{
  "model": "self-supervised audio encoder (BEST-RQ)",
  "dataset": "acted Russian speech (Dusha)",
  "train_examples": 26041,
  "n_mels": 64,
  "hop_length": 160,
  "input": "mfcc",
  "win_length": 400,
  "codebook_size": 1024,
  "mask_prob": 0.05,
  "arch": "conformer",
  "norm": "layernorm_no_bias",
  "hidden_act": "relu",
  "mlp_ratio": 6,
  "head_dim": 64,
  "fused_qkv": true,
  "qk_norm": false,
  "inner_norm": false,
  "moe": "top_k",
  "num_experts": 8,
  "moe_every": 2,
  "expert_mlp_ratio": 2,
  "experts_per_token": 2,
  "shared_expert": false,
  "subsampling": 4,
  "layers": 12,
  "width": 160,
  "positions": "relative_bias",
  "kernel_size": 9,
  "residual_init": "none",
  "optimizer": "soap",
  "beta2": 0.95,
  "learning_rate": 0.0021,
  "beta1": 0.95,
  "shampoo_beta": 0.95,
  "eps": 1e-08,
  "precondition_frequency": 20,
  "max_precond_dim": 1536,
  "one_sided": false,
  "adamw_lr_other_params": 0.0011,
  "max_grad_norm": 1.0,
  "max_steps": 8500,
  "batch_size": 256,
  "epochs": 83.6,
  "lr_schedule": "cosine",
  "final_lr_fraction": 0.01,
  "warmup_steps": 170,
  "weight_decay": 0.4,
  "adamw_weight_decay_other_params": 0.01
}
Rows from block 9 of a small self-supervised audio encoder (BEST-RQ), named by matrix and row number. Rows with one number within an expert belong to one neuron, the router's apart. Each number is 128 + 32 x the weight over its row's rms, rounded and kept within 0 to 255. All counts start at 0. Numbers have three digits each.
Before each expert's rows are labels from the 100 clips, of 14848, where the router gives the expert most weight on average: "loudest" is the band of the loudest frequency at the time of the peak. Only what is clearly more common there than usual is listed. The data: acted Russian speech (Dusha).
# router: router (model.blocks.9.mlp.router.weight, 8x160, trained with AdamW), inputs 81-107
# up: expert up (model.blocks.9.mlp.up, 8x320x160), inputs 81-107
# down: expert down (model.blocks.9.mlp.down, 8x160x320, transposed), outputs 81-107

# expert 6
loudest: 4000 to 8000 Hz
router.6:139112155186121161151151145098132131088102139125106085106137180082086163178145085
up.0:069127155159111104133087143093133097140085150094144181137110130094085125154118166
down.0:139101125098062148131063086106162137116101090124167101119148183053105125096124065
up.1:089117104161135110119093197140109136142142077125118131084107118179123057077164071
down.1:111100141131127126147120119114187160105101206149136134100153130105103108148106172
up.2:114156172145139157178135144162184175083120132137124141168140115137145064133117185
down.2:094083168118147155114094166100154156151105101192127087101093101138071093143157155
up.3:160109161161073166154107096147075102157142187070152130179174163101165144132177093
down.3:131113167162116140104135137179146154122076164127114108110156183127139087126165104
up.4:149112158112108130183146054171091146201125146138108157116148141134151059137126135
down.4:133140113199164130191071105122102097122088188151113121184124105148098109146147153
up.5:167158144055137131130145134097089163172087103140154107164143096138117173130166127
down.5:125144112132164159133109212209157169135099136118137090131123122136100103057106147
up.6:106161103140115126149129116086151158134146111127157148083178115132146088109145118
down.6:133108129150120104189078145111129126156147127102069090156118098159156113114167131
up.7:117137135134131200069114058129114160140157154110137125108180149125072141088143138
down.7:088133089171176150085122144145185158159123122177116116112165109157105094099118126
up.8:085127107122105071118121140132072104119079102128237107101151223139138145173175177
down.8:119148130141121103140077155115156120137140102120146097137140120095115118158098085
up.9:170122122085117081179117097104194171202115167167123125098125102081146149120167108
down.9:095142139140103089122158164113103162137058124119148114126101137188160126147108064
up.10:124115150147147135088137126076081119140094147210120181101125161179114060103114110
down.10:144165125102119113163160103149130145094166117066129129154123134145163177090178127
up.11:145152166048196157093137122082156115167184125109155066148141161086093161134125108
down.11:050150112176127111120140110119132141164158110171150138136054126166195158161095191
up.12:081132130089120085122084163178110120076097101116091081085122115136140155151165135
down.12:169163146129138185101105077104128142131117085076102166168142092150140106099127127
up.13:113119189167147144114133114150153048121111115111155110137098084110097170136159117
down.13:145134137116156116056152145138148137100128174096124119128133141079116153132120093
up.14:114171121126120112187139115179102171099109096110128093127163141162147091084099121
down.14:114130175145135148152159133150092117149143127158133130106102145116126121179143079
up.15:135100119136127114121100116148073161111164121132161105049093177097105119150141127
down.15:151142136048101110076115143161117147112155137192108097134151152178127137150118113
up.16:153085082158115086109174093172132065152111137140120109084083148123111169119152131
down.16:133142134081111077160157087136105143108161097110079120152193084109154142119131167
up.17:086157100153163125151104110114137132153151126141169155107173076110101053108151089
down.17:133137074171137068122125123157141106154120155083131137080130167078134105129113065
up.18:139137130101159115124101178127109102168159132129115130118128116155094113107163164
down.18:144130152178089116086139141084093124129138130119098146105102130078137141146159133
up.19:099165131112139120118085119156135123191111135141122103177095109074223131174126090
down.19:140080177104110175105145120145121056164176077074099143145098156092118160088146114
up.20:148082208096113135096220090119119127090151112129129115130139110073087168168097137
down.20:097117041123140171191144091138126136119123102116189159130124120161201141127071122
up.21:128151078057148226129158152129214084134152124160144165123111139090093082124098091
down.21:115146107152175126090131135211126157131089165102178154110156104133124149060084045
up.22:116106137124156075154139166157143184153163150196145103172141143154124061105096160
down.22:112087144113134171134098117112120156094130078132147152092092111167145109082113136
up.23:196072119123091053086128095078165108131120166143122160161186195168046171129132120
down.23:146137087171095163160171142109133099124145120129181091128172123094073037113177070
up.24:113143110088156135147187122129139122128172054105161143123084155123083120133108131
down.24:151104120123135135151134115073095115108121087127086152163120129129184103111174088
up.25:169150111118118119206119117144139142137164080135171116159118134158159125089087153
down.25:164090175098129081169176127073160140100134123130085157160125110113163138143143134
up.26:131154157076094110102154146155076131204106107185142082116117157169131165142115129
down.26:151151097108117107086167121099090124107116054168085098162123106115106146168113157
up.27:139165075150185116093153200193111084167128134125184205141155161129105147134109086
down.27:149113135109158148132125117150130163147104138110150111122112159148102122137111113
up.28:132126118137092102138058118114143152165125186120134158084157210100154119118096155
down.28:145102181104101165132157158062137129094118129138193159111124101121118153073161133
up.29:131130093165076110110108142086165171120143112198142186126121155145165147192094168
down.29:138107141119103152144134145126148156088117133169084129169129113096073153124125145
up.30:137149153101128106140071151143156184137138082117071072110085118096113107092099072
down.30:098148144138121082073128156097168155184131179082168137155128091073124124084100126
up.31:107154113124151124136154133150136124175184144107119100044041089114147148096103083
down.31:194082153052092173173130153131128184095125183181141098090153099105152183166114087
up.32:125127157168131165111103137161125173138146119116108172141158157105130139176071119
down.32:149088119110115193143108093131126155094161132146140093197125127162140126113119101
up.33:112105117200182078201137176118113116128132155133101142165126092117090134126155107
down.33:149134082131111183127183171115098126101112164157096157180142104124086151116104117
up.34:117137089132186135191167124094103126183103113092158100097144138187114105131176125
down.34:103123114152178159120075103107096132146111083137134153109155163101123062065118130
up.35:149172180146149116137226160151053158155140092132184104087135146134084150148180072
down.35:110099103076115086130104115091090091156097128106099172095097095156183104167107156
up.36:077127183111190091175121141118057148214085109116122111133062103146106154091128129
down.36:080185145154167199107130094066149166146124166122111088086133130120082102129160132
up.37:130113112186096153145165135126163147137146133145118099112099143143085081158059105
down.37:169114215111110113133130122139152121097094145191126127192128134120178140136143118
up.38:177143149097130125149130093127123139151126185125141111126095118151156141111125056
down.38:093177137120161174104110177094079123097146120146069118157105172121154133144118114
up.39:146163095143075122105171112137096170127075144101110159119158163140127097131133100
down.39:134168147096128095166079115180146153122114127143111110137098093197104130144147112
up.40:156109146147142162154142086152166166133158092073172125104084065130109103113190124
down.40:106159103151197129150103107170078104077051156161101085142073107136132187216141123
up.41:103122118093146097069113093102121143121065166088101125116129126171078071130176160
down.41:132140146091117103082141161158143129136178154162147178108074104118136115119110104
up.42:160090053130133115149121142132130120157178120111129164118151175167174091099093142
down.42:132114139086166121069137122180132153111162187130125136181131077148123146137143166
up.43:150094135074101106080125169149171138095097134170108094173148133085166083154112128
down.43:099142098123139143121098152095194073055103050134149170222151163143115160131128098
up.44:197123090143078091067135142113129159169113156065151139127094136151138160184104110
down.44:189156103115136154132139151170130148079141154172127114120140113189106150113126101
up.45:131209146134127134194150163143120063143137083119186125112083142083115053124100127
down.45:129127089109148137087137155163197139166135155184122187129107126124114161166153134
up.46:092148104093135072113167120126135119119151121098130151126186150155089164159101132
down.46:133093119181162124127098147113101160149101172124092173118141148107081062140167126
up.47:122192159140184100180076139136155125107142156141116118103120155101062111174132097
down.47:135190104116049149142120137128149169163141129086165194133127073145087090137155154
up.48:103106139159123073161140134141152086142116135078146148112124070159083170155152136
down.48:078149047162178135108139114117014142175098115106138109082098091112095098205131174
up.49:158151081131069098118069086182049138132115112144163159070121141101091112112105126
down.49:140115120060203169146137062143202134185138122095048136109178128129133153173127097
up.50:083088096161131146123161162163131066112140091155113160144162089105073113113032114
down.50:089087159101160137074163099108113165064119128110185116098137175120086091113169039
up.51:116119148111149109040167155135092082115073082144086105140124072094119122172104132
down.51:078138081098159147142111124146139122135113161088170092129096151173156170103155125
up.52:084093168168138078163104149086120178149159101155149082132148170065140132125147117
down.52:125122121158100123165126134104201117159167142159131099154111091095126137136101118
up.53:118148103115093140183080140185089187072146147131139129124124071131178138147104123
down.53:159092120071142144167133136114141161133179144093094127176135130148152121075149127
up.54:117158163163117116109167140084108129087119150166123135138116090119134101169147122
down.54:166061115148073168119142114127192120067119089174090065129106140093143106137165172
up.55:106093145151145088123139144107155131134107099138136133062071205115134085076118055
down.55:173171141072143132216090145170147146095123126097068134140141174059154161159071201
up.56:146152155089171089122153182144097131082110146160105088132128189091165153152076185
down.56:170109136148063142071165126111124183107098107117133154109189091130183122047146126
up.57:112144146098134114176099163101157159136131144122126162154025155093103084148191148
down.57:133121161097093089146077152137126155147131081148143115066079022167129085131205127
up.58:058177081096152120174113139089095140132181141151043122136120105132118111171135180
down.58:121119105166134143083146136102155107155139112131100135089133071085162061126079136
up.59:133186169153147192125118130166077103106152114101221146138109075202133106071084117
down.59:148092112067154159108169118133101131058121145079126104111122192091221135140093120
up.60:133103148149156155135146111147109132141172085141127131077098142089081078126107093
down.60:168180097165148113108119188081156143134128144137146126141122106144133169152172087

# expert 3
loudest: 500 to 1000 Hz
router.3:160131142113115166169098051119106123162125185155078104131109107142139165153080199
up.0:110117158141108102109077134123117169149097134212167153134111055119099116071121178
down.0:135135080093164146133115133134074100181166126084146136084118145183188141171123110
up.1:090088204132174119189125135132080133176068173104116156144083133132162138118102110
down.1:171138168159139115084145092186042140131116099126112161108138149137064139098080194
up.2:098090148120138128110163108101106159113105145116134126108162071129172164097147126
down.2:209173194159107090112130115177083108152108118143122113119149126055110107153146090
up.3:101151103102108099101079108125092135145148141179153100093099196085095082150132117
down.3:106152154153198130130099121097091116114176126107144189159116168156178057182070137
up.4:132044132127092110145074131153147132141132181121168137160178209133088123119146102
down.4:092155087045139167068157167153131121115143132173180143127078103130135097192130072
up.5:070148052110121157111123131123157164159067140111065107130176158098093139114179117
down.5:090111119149175130152124137115144147096173118137092132182053142131148111140131112
up.6:072134102115140148097091228140154180149126112112126199151087187152124089119083132
down.6:121115109125166135145108108127154142172113154144177128122132129098112165155142150
up.7:155057203136127086128119137106090184186067157177089188134151126133084175153140126
down.7:130111133104154134117142172132119135116115123118087123153176118193159115175142129
up.8:052157182119161126137143157123157044173091125187166179120081136119042138216142121
down.8:128109147165151075112124208098093123160124070145149134105086169092110124099087136
up.9:119074112089129131136102093115153120172130142165075101094068154124063160120155117
down.9:106133130198113133143136139089062103124056154125136093126200114162190108115165110
up.10:169156102111142135116165106137104170123035089141103109075106219150140107173149165
down.10:112195082128079172088101182164133084141105121124102176190093191171090063110119131
up.11:133127183114093111169143146124090080138188099173097049175081119156112148156113143
down.11:088109104136135127115168111159114146143100201126156135123155180180138097147158114
up.12:120114098094159129138172129161170131132118148096083155071158149134122122104134125
down.12:100171146135076096195093071102095130166117038140089111189075111102063088086146172
up.13:140149136087085142132115137091139151136164083151108151170190131137153216190192121
down.13:148106159155149107099105065119110133104113159061091115097156074151060114152124125
up.14:156180118098152101121106175135193145097137182075077140126115132104119102136116106
down.14:092122112078166104086093140059152135174217123121123088138167136141089164137142156
up.15:182096148148196078115166127156138153158093141114074119145102176154184112089122160
down.15:130107091152142136173158169116110121146062135054150134123071114146110138187151095
up.16:188156125104101117098176144178106158100144190065163187126124159092121116084121112
down.16:077136184123132108154079095082152140165090070213118081157112125141145126184150140
up.17:172144120101116149182140105104078139123156069129109128145101163175089155073087117
down.17:105140148153180096084078098169122181154121127117153143159131104120123116128166138
up.18:199081089158123104107130108145152102103119203139112093138116060156071127107157185
down.18:078127167118125142176134134061106146069069079162098156171157164135163121130110145
up.19:090158161108135140055139159107153121136139134086108088146088105157090114136130144
down.19:135151128086136121109123103146098134103113118132177121087154157123121173092165166
up.20:096113089110113182127133096192131123119122125175139107139114137125158173131143163
down.20:140112138123136100170127133089118124145150016078126161144121135118125169134106102
up.21:117072168140174169120161121126126094169141163182156107102163143187111106152134092
down.21:103056091138126125152172136155099077107069132092145218106152116163134100117123129
up.22:101155138132106068085139171105158148096095134140116092063112084189079158114151077
down.22:123145159132121134151115099179160117118127117141100115114158123080147112109145167
up.23:145126163071170139107088098118136145016133150156094123106132131122120158068121145
down.23:109093190095113106110166164133165121084160167154093135103201104165135208130102098
up.24:091119117117040129173139178087154128151130144145143136146120180083136148110183099
down.24:103123153117096139151132114113162145151141104124156154163086139103150125109157139
up.25:108107101100134122109140079104104103138102131112178096120135149101137139121158102
down.25:142133090125067117168139158134073096174128163077169165123128119086099101121132123
up.26:094162160085070103087102143141087129122088117121128101136143134119079067139157123
down.26:153120104099129178166053137103191128186208127112119188153110124151074082124100136
up.27:137099095148104112137164146153101179164099169151139084123101113113072096122070083
down.27:073092106068102080174092144063105099119203156143154136137099100110060148178139101
up.28:127130133111117124117117110155158070148094125142108091090074115104117113187074151
down.28:116136144149180181152182163115099143083092122104100170146140091109106097110128097
up.29:094125193104163139186160189135131145058115148096149144128098182128124103083160220
down.29:055166181102100130082086118165161074132126176127087133062154095114153091096131141
up.30:142089119147100101109147126143094149110121051126110167134120204073064124086140147
down.30:131134148137132165100182146075131108119109127136188133164092149137118170120150139
up.31:074124078130151116089170136094129124109129095087161141156139160140189109123048160
down.31:163148078184157122098136123102138076139166146119137109046129141123181115200106193
up.32:142144126101160069170106211142132102105184129127077131158173177123151146090136200
down.32:083076053125131112134109135119122127146122131101192112126104156090114083107128113
up.33:085113123151114125108124128142165120168129162172104123098104084100133176167095100
down.33:115086168138138140115106099147177120134136174107152090119144087106142085129093092
up.34:165143154165152124162116107168173112148192150124166167141182073165149181109127128
down.34:150156094099111107148133153156058112095159174147123168118167119130128093148101112
up.35:102139126165139159149133067120129128166166107151145171174136171191133199157069112
down.35:168143145096088160112140107132113100147156107113110192140131152093076133133120209
up.36:129146125116117123108102104163126185087093171139123113101153056120138083080116173
down.36:128160171126087121180180123150130081121165125109093156094174164137154184152102172
up.37:121132139108108215151135115130120101192157123093094165171161152138156151114163134
down.37:113108142132193123125117178112109141062087076098122109114183160120132024145131168
up.38:153077086184139100122040097139095094143176151137113156081110105120142170124144141
down.38:122140098130151109165103126144120111165165129136076117150128166095106092151133090
up.39:178097079086145094141178155169157122120105102163110140159091122131137116109084163
down.39:165087110154057125188126187129066111094092143163143135159145127137096157061155095
up.40:110128108130093159102177129088190144132124101096156115098138089143130089150049102
down.40:161111103149097080097076133171115125104149142182183130165162118103166107181120148
up.41:100142138109157126148105142120211121130139157122074126069144130087143191109181147
down.41:118114124132127105057164072081122114142162157096147155130148074135092176089099110
up.42:143125044086140109194118164100165066145134148113120134145183164171116119114128149
down.42:178100163149069144067130147182164145113070132073143183144095127109101079137137145
up.43:139162158179094125142084042110121112132089141085118116058144127154141046103096126
down.43:139104116117155137213177149136106118140119152085105107092122087150116175162148183
up.44:091121080142113159143155121095139144145102115116155130147092077154164143138092108
down.44:126115180115125132090179091133180141053096124147130074120141162128148149120108131
up.45:081131106138148127157080086129148184146066139136179109193131126130170140141094161
down.45:127160095131144126117129153071107099072137173172141133129081096125124193146123143
up.46:160140182040140126176149157153112161104092109095107081155084131111157098173127146
down.46:174163166105042132091094154140136127147130094112114082151151149116084154083122166
up.47:080094111086185154188137178168107118112088142115163086187177141169123105148077117
down.47:150146139098132137176149138125088139085127159117099136108198154096104103163145119
up.48:112175147054179095167137106123154051122120123168094109081133128195164114161063145
down.48:122117126124164153162144125115130171087126190121130111176104133166150086111099159
up.49:154061147048092097106079099106085096119131113133144056133122115163108143139116154
down.49:118143122140095074070127100120105164114088073157137139157144122117119161126174130
up.50:139149117158125111202092154165140153153153144083197148156127145174095129126138125
down.50:113143101125113103149156160192142147120178170136129127088124134072097169134034046
up.51:153139069164081130113089130056117144133148129166111183104105086094149160126136073
down.51:140182141121067098077082110108086097203135124148098160135048158169096078139200164
up.52:145193143102121149101154168087141082095131117154122183136139128162113114098132163
down.52:066154100117085115152075118085118211147175173045101153147063136112115110163142168
up.53:113158109116163068129155097106142126155081147118134084186130110114127166063105065
down.53:103096119062123150109091104131090075135146148072154143107104127121122152160115181
up.54:095124173142126131138125164138108148150149080161111165131117115141069109128090147
down.54:122120076144055124091126152097139110150117158142150147132075162201081148168154137
up.55:125147151087065155092139089137204126128103116096122158132183127089148115113129119
down.55:133109158144137085135059073124149065097107099208146116117076112070117144096119104
up.56:141181155095168111118168110136140116158135110090165194121129127091122113148123187
down.56:091210083107106181134056156132097104073128157136147083102202163158122158051109126
up.57:091136147148149124094174068131157164144144100197111135098119139188155111126082131
down.57:133081176139184134107107086090113066137145163137111156094143134155128130128122176
up.58:084150066123149156167069121122167125164024113095195165114133079114141181111077142
down.58:119111091094137127144125134159092104128148132128159224115159067160138171157204091
up.59:146127109148203144074103127117103120100084103161114132203111141095190144088102165
down.59:173128136157176134097100127161159185119162129075172158168133135092090098145156137
up.60:105108175160182155102129167128118100103144121123155086145223150097114150107067068
down.60:101126066159155158089142111096134226183191172158128127159127129158143111113172137

# expert 7
loudest: 500 to 1000 Hz
router.7:108128109137092151125148166097080146080141089173082096156129150133151106065117122
up.0:150151123101082166089118127203060151061130059170165170081107116157111126140117083
down.0:136119063118146087114105063107130140045145108184107084170120137162135121085133098
up.1:121163122082232186134164122111119108130170183174123135141119131118084115090105122
down.1:157107155179148158121149144169125126208167200115058120137097118154127183126074106
up.2:151074131126102094131138093147145078139105123153113106139193114142115206104103132
down.2:189130155098085158130137117085113089111183099104148193147141141090128156150146113
up.3:099111140186074109129142107173122113116146111120094149113090178163135080152172147
down.3:125135092113092094129116135079159129144173173038173118108146097114108119107049159
up.4:121139159045157156060069148129138120177145059166096154141123109184092094165125119
down.4:142128125173133180067114091147121103142116142126096087138142125140128171096062108
up.5:108150154095126058045127156158122097102108143086148127124153161054114115079099142
down.5:157154143170142099169163080182140118135080100120056045164126164116066145164135077
up.6:136090135150061123143183085153137109139087111107156189093214174120147129096082157
down.6:104140101140110146069124165155130113140104136164150134152143083130108108099141141
up.7:132119127087164169114076127149124093136082088157111136167104180102049116137148164
down.7:106120059133113126152092104118141136112160154103163111183137120190103169162120143
up.8:092122137152110066113115193126143117094125092108160140148147105121135087088102120
down.8:164176139086123139145120124183129097194101145095164118142083139146162162165160124
up.9:132092087148123156165093060111125177104060095080171145136126149189134179104121186
down.9:093163113173191145218163135098092133127162096155101154153106137111122150101137114
up.10:164126150149109029125136131054146145094096078127120100078139135078109138100124173
down.10:109102106076087132100070086164079105203116161145156136178111167086127148127140090
up.11:161095125103105116213136159143099156128186146112138197169156182142085087105145157
down.11:100163157094115170145157129077155152177140164118096117088109115068122097094143138
up.12:110145134096138172095179123151127153087134118207157181132126090153129135172130157
down.12:152111106189108111118151135141111107190131200149118102158140123104159117197172118
up.13:085103136130092104145105167145189159125173130173123119110213112140156120131151135
down.13:122143151118147114134130117101175084167118081141096119122131078103166081118132042
up.14:091149148149093157088097185148112122114137181107115040128105101186083066072143161
down.14:099138120126120137148137117123104119158124159087156085110156104156098147108188130
up.15:117116085129076105139096131156100108119141134103147172098099157120138225171161128
down.15:151118144156142122126179194177133121136100098110150138130198152128113095106087165
up.16:054106136141091087154083128175114107087120150118072115140113140135128082147115133
down.16:113131121137088159140117112150189173128088065108163104068105122130129160100120158
up.17:130143133079100138103192107141047114136131109133113088101133083111095093147046133
down.17:087124157126121153116138123175112115102145067124134131077123166107158083179145138
up.18:154107098182104100102143121147140113132151187080209135111075132085138111193073185
down.18:122102206140108169118132127097088146119133076126180065143200137063173097112049186
up.19:076115153123119069079150147127153126172151119100185110115099153102098140087064120
down.19:095050176083128129134123110159120116111067110161129163138110183137162147119085129
up.20:131168158127120126134140179203116099048095098166101114100075099112164107078091110
down.20:155092176115180156117141080078115133147101164126162112110152139071084137137135123
up.21:110121154152048105165113160148088143086153181171140101124103142170189176130147104
down.21:083122116132137134152133193159097164148172121104144144104168099098109073116084151
up.22:061107086113121132119087147107126155142083136118192092135098142163148110116111104
down.22:134158182137157154097116126115098091161127100154178135150111139139058163138098127
up.23:161143180062181068158153115116105087150160139184193085055113101076155154109148094
down.23:205082175139199112042069108120166129084163119160098138120131150113149085179127140
up.24:142114131104155110139164158111171150141079161109139146085074117197198122098142153
down.24:143092148127166178120038115083194131138098168120137113104111118093089177173124106
up.25:156162145082107120110145137079126105177107120109073148158130186075125109131139181
down.25:130132154122107108123121092168130156197109145127091099070115164169111133115128158
up.26:153110107179141132134164132101118103132126112189183168129162097097125120146167107
down.26:118146152068141229104106135108139134102152119083103133194179102119141168168124145
up.27:138146129123123123157135124165138123161198074083081134092150059157050166107155141
down.27:192159122136193144128119132127119140055099111133176097167120107145129168108127174
up.28:137138103163064116154148157156156074116122145124148052052000170143172101117116128
down.28:130066120156129137156074134113124177175100174126133192186091124114104094142026144
up.29:143089136058155141117122142107140101076105100135132067112085097087085150135193127
down.29:135109135149108108158187088148081085135117197169113124188099096147185179166090106
up.30:128140115089127122126180118151154132128171137192176157159131153140181122202102158
down.30:175113136141120097159098167085099067080117098129113141166133038177155148186147087
up.31:122113122125123085172118207114113089108144131149134138117172103111090177118101118
down.31:180175199086170152139054133126127096098136092078138138132069117184118112180126107
up.32:181163169132142089092128109176130133108110068152200139128097110185111120083104164
down.32:144127121158163108171139145100191146136190157120122116138146115122193063147164083
up.33:102107081234152081103167141091094074113140140165105171099126141117164145136166201
down.33:154125164097111176157071170124178092102134120061189077099162124143113114127092166
up.34:143153112131102137168178091173152097120154079124172155094115118166069083103128204
down.34:075075149125135151133069165113172123092178158081140174089192124100098104144076123
up.35:113140168130143127144154139102104161107095143104164154134123161089112169101163129
down.35:147157090132098139132143090143132108117160156152068107095114082103145134183139151
up.36:179072145167103201111226125150162143114133113162094104172144104092147107156083159
down.36:105141107176153094099136150120179115109158206102114168123165112101115122110121117
up.37:157124123096111143136118172132092103102147087162153152163085142091107095106151140
down.37:094148143142107168128102087134113077145154220143093121087116143070079164119106120
up.38:157103113095103099123139134120133157125156128130104119148152127071149080108158127
down.38:119062121129112092141097130156091164142126080169108115082182122111129175144103102
up.39:120186104135095137155127141138131112135132140127073107107129159107143135138116125
down.39:156152130171096125104084096139062102131104104174099048148125141120095056100128170
up.40:165171136096155119137189152115119105066135137155113076095112050107123145129144133
down.40:096096147134131129107123128136104097195175133153150077176124153115091231162109173
up.41:189127203145114184130135167100120117115175092115127092168126182118146129129115118
down.41:122099093078119120190081144105105173088090191083097155105152061131129147145131144
up.42:158107147095170169084140119090127147181137154113130101177082170101079029127096141
down.42:184154135118085121144111146094185097125090147176113104115112119146094085150098138
up.43:086066083153135160133171159108171188136129123153128088124108131142113143138130155
down.43:139143187124123166106145128109150138120144155129130160122144121194100146089143115
up.44:085107091138118138136086148154178120163117131068095116121171147172074071160112143
down.44:144128143139060121110051091163118137112127176140145112167175097125152121139126120
up.45:113152128135181156113154068160103132134177087122135153144144135154090210150154125
down.45:154141115158107111151134101150136085114207133120107106125137132159126088119148137
up.46:130105098109151103135115100138167160219138136106170157116110104133117136114183137
down.46:176122079095168071147141151059183136119093170114146162201154123187170088124158096
up.47:112185175121139098135173133114156091101134071137133097149104103173097174075104117
down.47:137130109111137089133156070112167124149117189138148125166157139185114163120091131
up.48:150141127153110119120100122114139163130128101106109103142086170105123123157055136
down.48:153153083120124129181122132100074150099089064134118162086138073094167126128082141
up.49:122172147151113107095070200115116138140172063161116152175120123156137148179118154
down.49:119125146094159189115116119084106078122103134131101152068140123170101161151079093
up.50:091104076153107109162115105143157107087196152081123080132116107156139130075105134
down.50:082112115113107117100050098135081090147118132119165159073204123155144147132166104
up.51:123172099139104143083180110109128134097136084108190115150137171111115145121136157
down.51:130132153165166117123113132121096120148097161150124098136137088131113100112124089
up.52:083110141128163153075143183110134108118108128173133205087158081139167140097124129
down.52:176119125137105114131084052160151052106142170100148083148120114082122069133095111
up.53:132064128123112163136135163136180106049120114116161123148190149143152132120066100
down.53:114112217060136178092130181077071174108105118192119092159122102133106089089156108
up.54:095137088098162094137143113128167109191163134164197110117143170149155103093083081
down.54:174166151095128125145184129098147134164119203153072154152130129122040095140166133
up.55:184110114164100137174181104161109084078068177124156103193070137110086110093115084
down.55:147061144093105141204169152107171109119134152128139164136172174130135105077111148
up.56:182118149143114164137078117108136138182152066078177050156114107107118084134132074
down.56:125123123194119129122118108140117099110173115141142135111124104180163152053113193
up.57:130170177143135156105172131143077151133164143129150134109068143166162121161114103
down.57:094151105158163080181162136113189140146123108118147070134140183196114166162119211
up.58:139079124130154114147095137136107168108155067124084162143151132108075165100141084
down.58:152139116111049135143120099118105083150105147090160114176109150164172170149109117
up.59:161142085042124122101154104097129090114152110110149105084137127150161138093080097
down.59:141127146127111130107143159141129115125187121175112140163126169148087114151129130
up.60:120086139167091129119152109115159165117104144138156115119129158145139133100135155
down.60:108152109145182103129113103117158154193109158126082163087143139098104114146166084