From a checkpoint of a small self-supervised audio encoder (BEST-RQ).
Model: mfcc input, layers 12.
Training: soap at rate 0.0021, 8500 steps, batches of 256.
Rows from block 5 of a small self-supervised audio encoder (BEST-RQ), named by matrix and row number. Rows with one number belong to one neuron. Each number is 128 + 32 x the weight over its row's rms, rounded and kept within 0 to 255. All counts start at 0. Numbers have three digits each.
After each neuron's rows are labels from the 100 clips, of 14848, where the neuron reaches its highest value: "top examples" is what is common among them. Only what is clearly more common there than usual is listed. The data: acted Russian speech (Dusha).
# fc1: first MLP up (model.blocks.5.ff1.fc1.weight, 960x160), inputs 80-159
# fc2: first MLP down (model.blocks.5.ff1.fc2.weight, 160x960, transposed), outputs 80-159

fc1.611:182135165115161092107092100108120114133153062157154200091154159086161092095126122111144154110108146120116089191172145146142104108173167165129149112119154088101017187160084117182147176148135125156155156133166154133120176176135150111121130112
fc2.611:098175174123072104107111147102109130140110119122142104126116098047151113088176090119066147139111138146149091083125078159160140161128113200119150127113153210136139109142099133133147171105129110136100132174120186156223143165145088092102079136
top examples: emotion: angry; emotion: positive

fc1.75:089136094141164118131156071145163114123135128110074193095095201103146078130146159136127092114173100114108154112138168088133142147067137172196145111139120140104107106106100151112175127135113071086112144073110153140123135111227143102112102088
fc2.75:146127159073126183100131130154074104114178145146136112101134081240113112065195091166121084189120146075124105139142171160104114129065125089090163086127133166118048111062131151057119124107085104138150131141156091124183065105116147162122116151
top examples: emotion: angry

fc1.186:102148098121140123120129137094119152177131136133152089117137149086159146081143154207112106121130093116175138141127136093195117087140172148124175115086185117148153126120109097165134155149084098201126089128156152130131144144136149080115149066
fc2.186:095136100142113149151155136070047129115120097094110120088180157128180164122173138175102121140125167087165174106064132129126143139082102170180198090128164196153131140166120118108121119072143093130131175118169135125123117139156088125137192103
top examples: emotion: angry

fc1.598:173137075110173159131116112135157117129088099142105135111181136137184117135157176162068097131085119180129133084158146080115145119111102170138162106074098075100175120126084063142050111119102104153145083085160125150124048225130129101108173171
fc2.598:113144169125091115129113085177096122155141171157035154095161121140149133121180083180107098140084083123114141057191107148176109211126128090177134126175200109150118106128127148118143126139143081109098158144175128103131111150101110112120143159
top examples: emotion: angry

fc1.414:076135141174125095129103124122138098157118156114095190115121098137118110082167079124078174085157171173142197160129102144123133129099213129105115112099099093123168133118086092098143199075115137096094171134139183147147107126139140130101121120
fc2.414:113128093133140066037168133128082180164115091172126170143097175143137104179139154133173081127134160168109057097171103142159091118129105130095140133122124120145195062101202148164109090119088162163133129109134135147096152159116131109158198164
top examples: emotion: positive

fc1.271:145141082137158097138165114142148104120089130120116065096144109199188168136166170116140179075131114134108126115159103133130105094133096089138113126062169147112137134154089131117108132165059118120105179166161124164153068115127100131109118191
fc2.271:147082112110121140163160099112075119079115133096112157207137099121145139114088068126102122110111158185128090160131155074135159118124121081125103088132072108079109114145175082129120122086141126130164151177119145141123123181088109097138111090
top examples: emotion: positive

fc1.41:140180130122188094163134137158158156133080046151128134107127104121120119176152134136099183185121094148207153034138101155206169118145117164119129144173096154117131087112133142153113155131119134135194145137141152176122090153154107072109087100
fc2.41:113099103102086167068139111161085147109125177089111126147149204102176109113115114070139117107099156160104147132163155096133149154141196190154158123119088101082092126092127129151169126143113102136153142121111097104095158137135134156097141096
top examples: emotion: positive

fc1.413:059165124095097100155138109062128113116117166093166110178150102077123151137082170129079110156119099106137132061123132126182148143094168162136139110144138117116118140105141174068095124136114078139105207169160179165111122170102153133127168140
fc2.413:141092087124153117129187093145165129127124169121099130115101181141098091111109159141136166118072077089109104118085131077142181102115158089156131131096113090133090126142176092127159140108111122124190132103075169146121116096100135120095130049
top examples: emotion: positive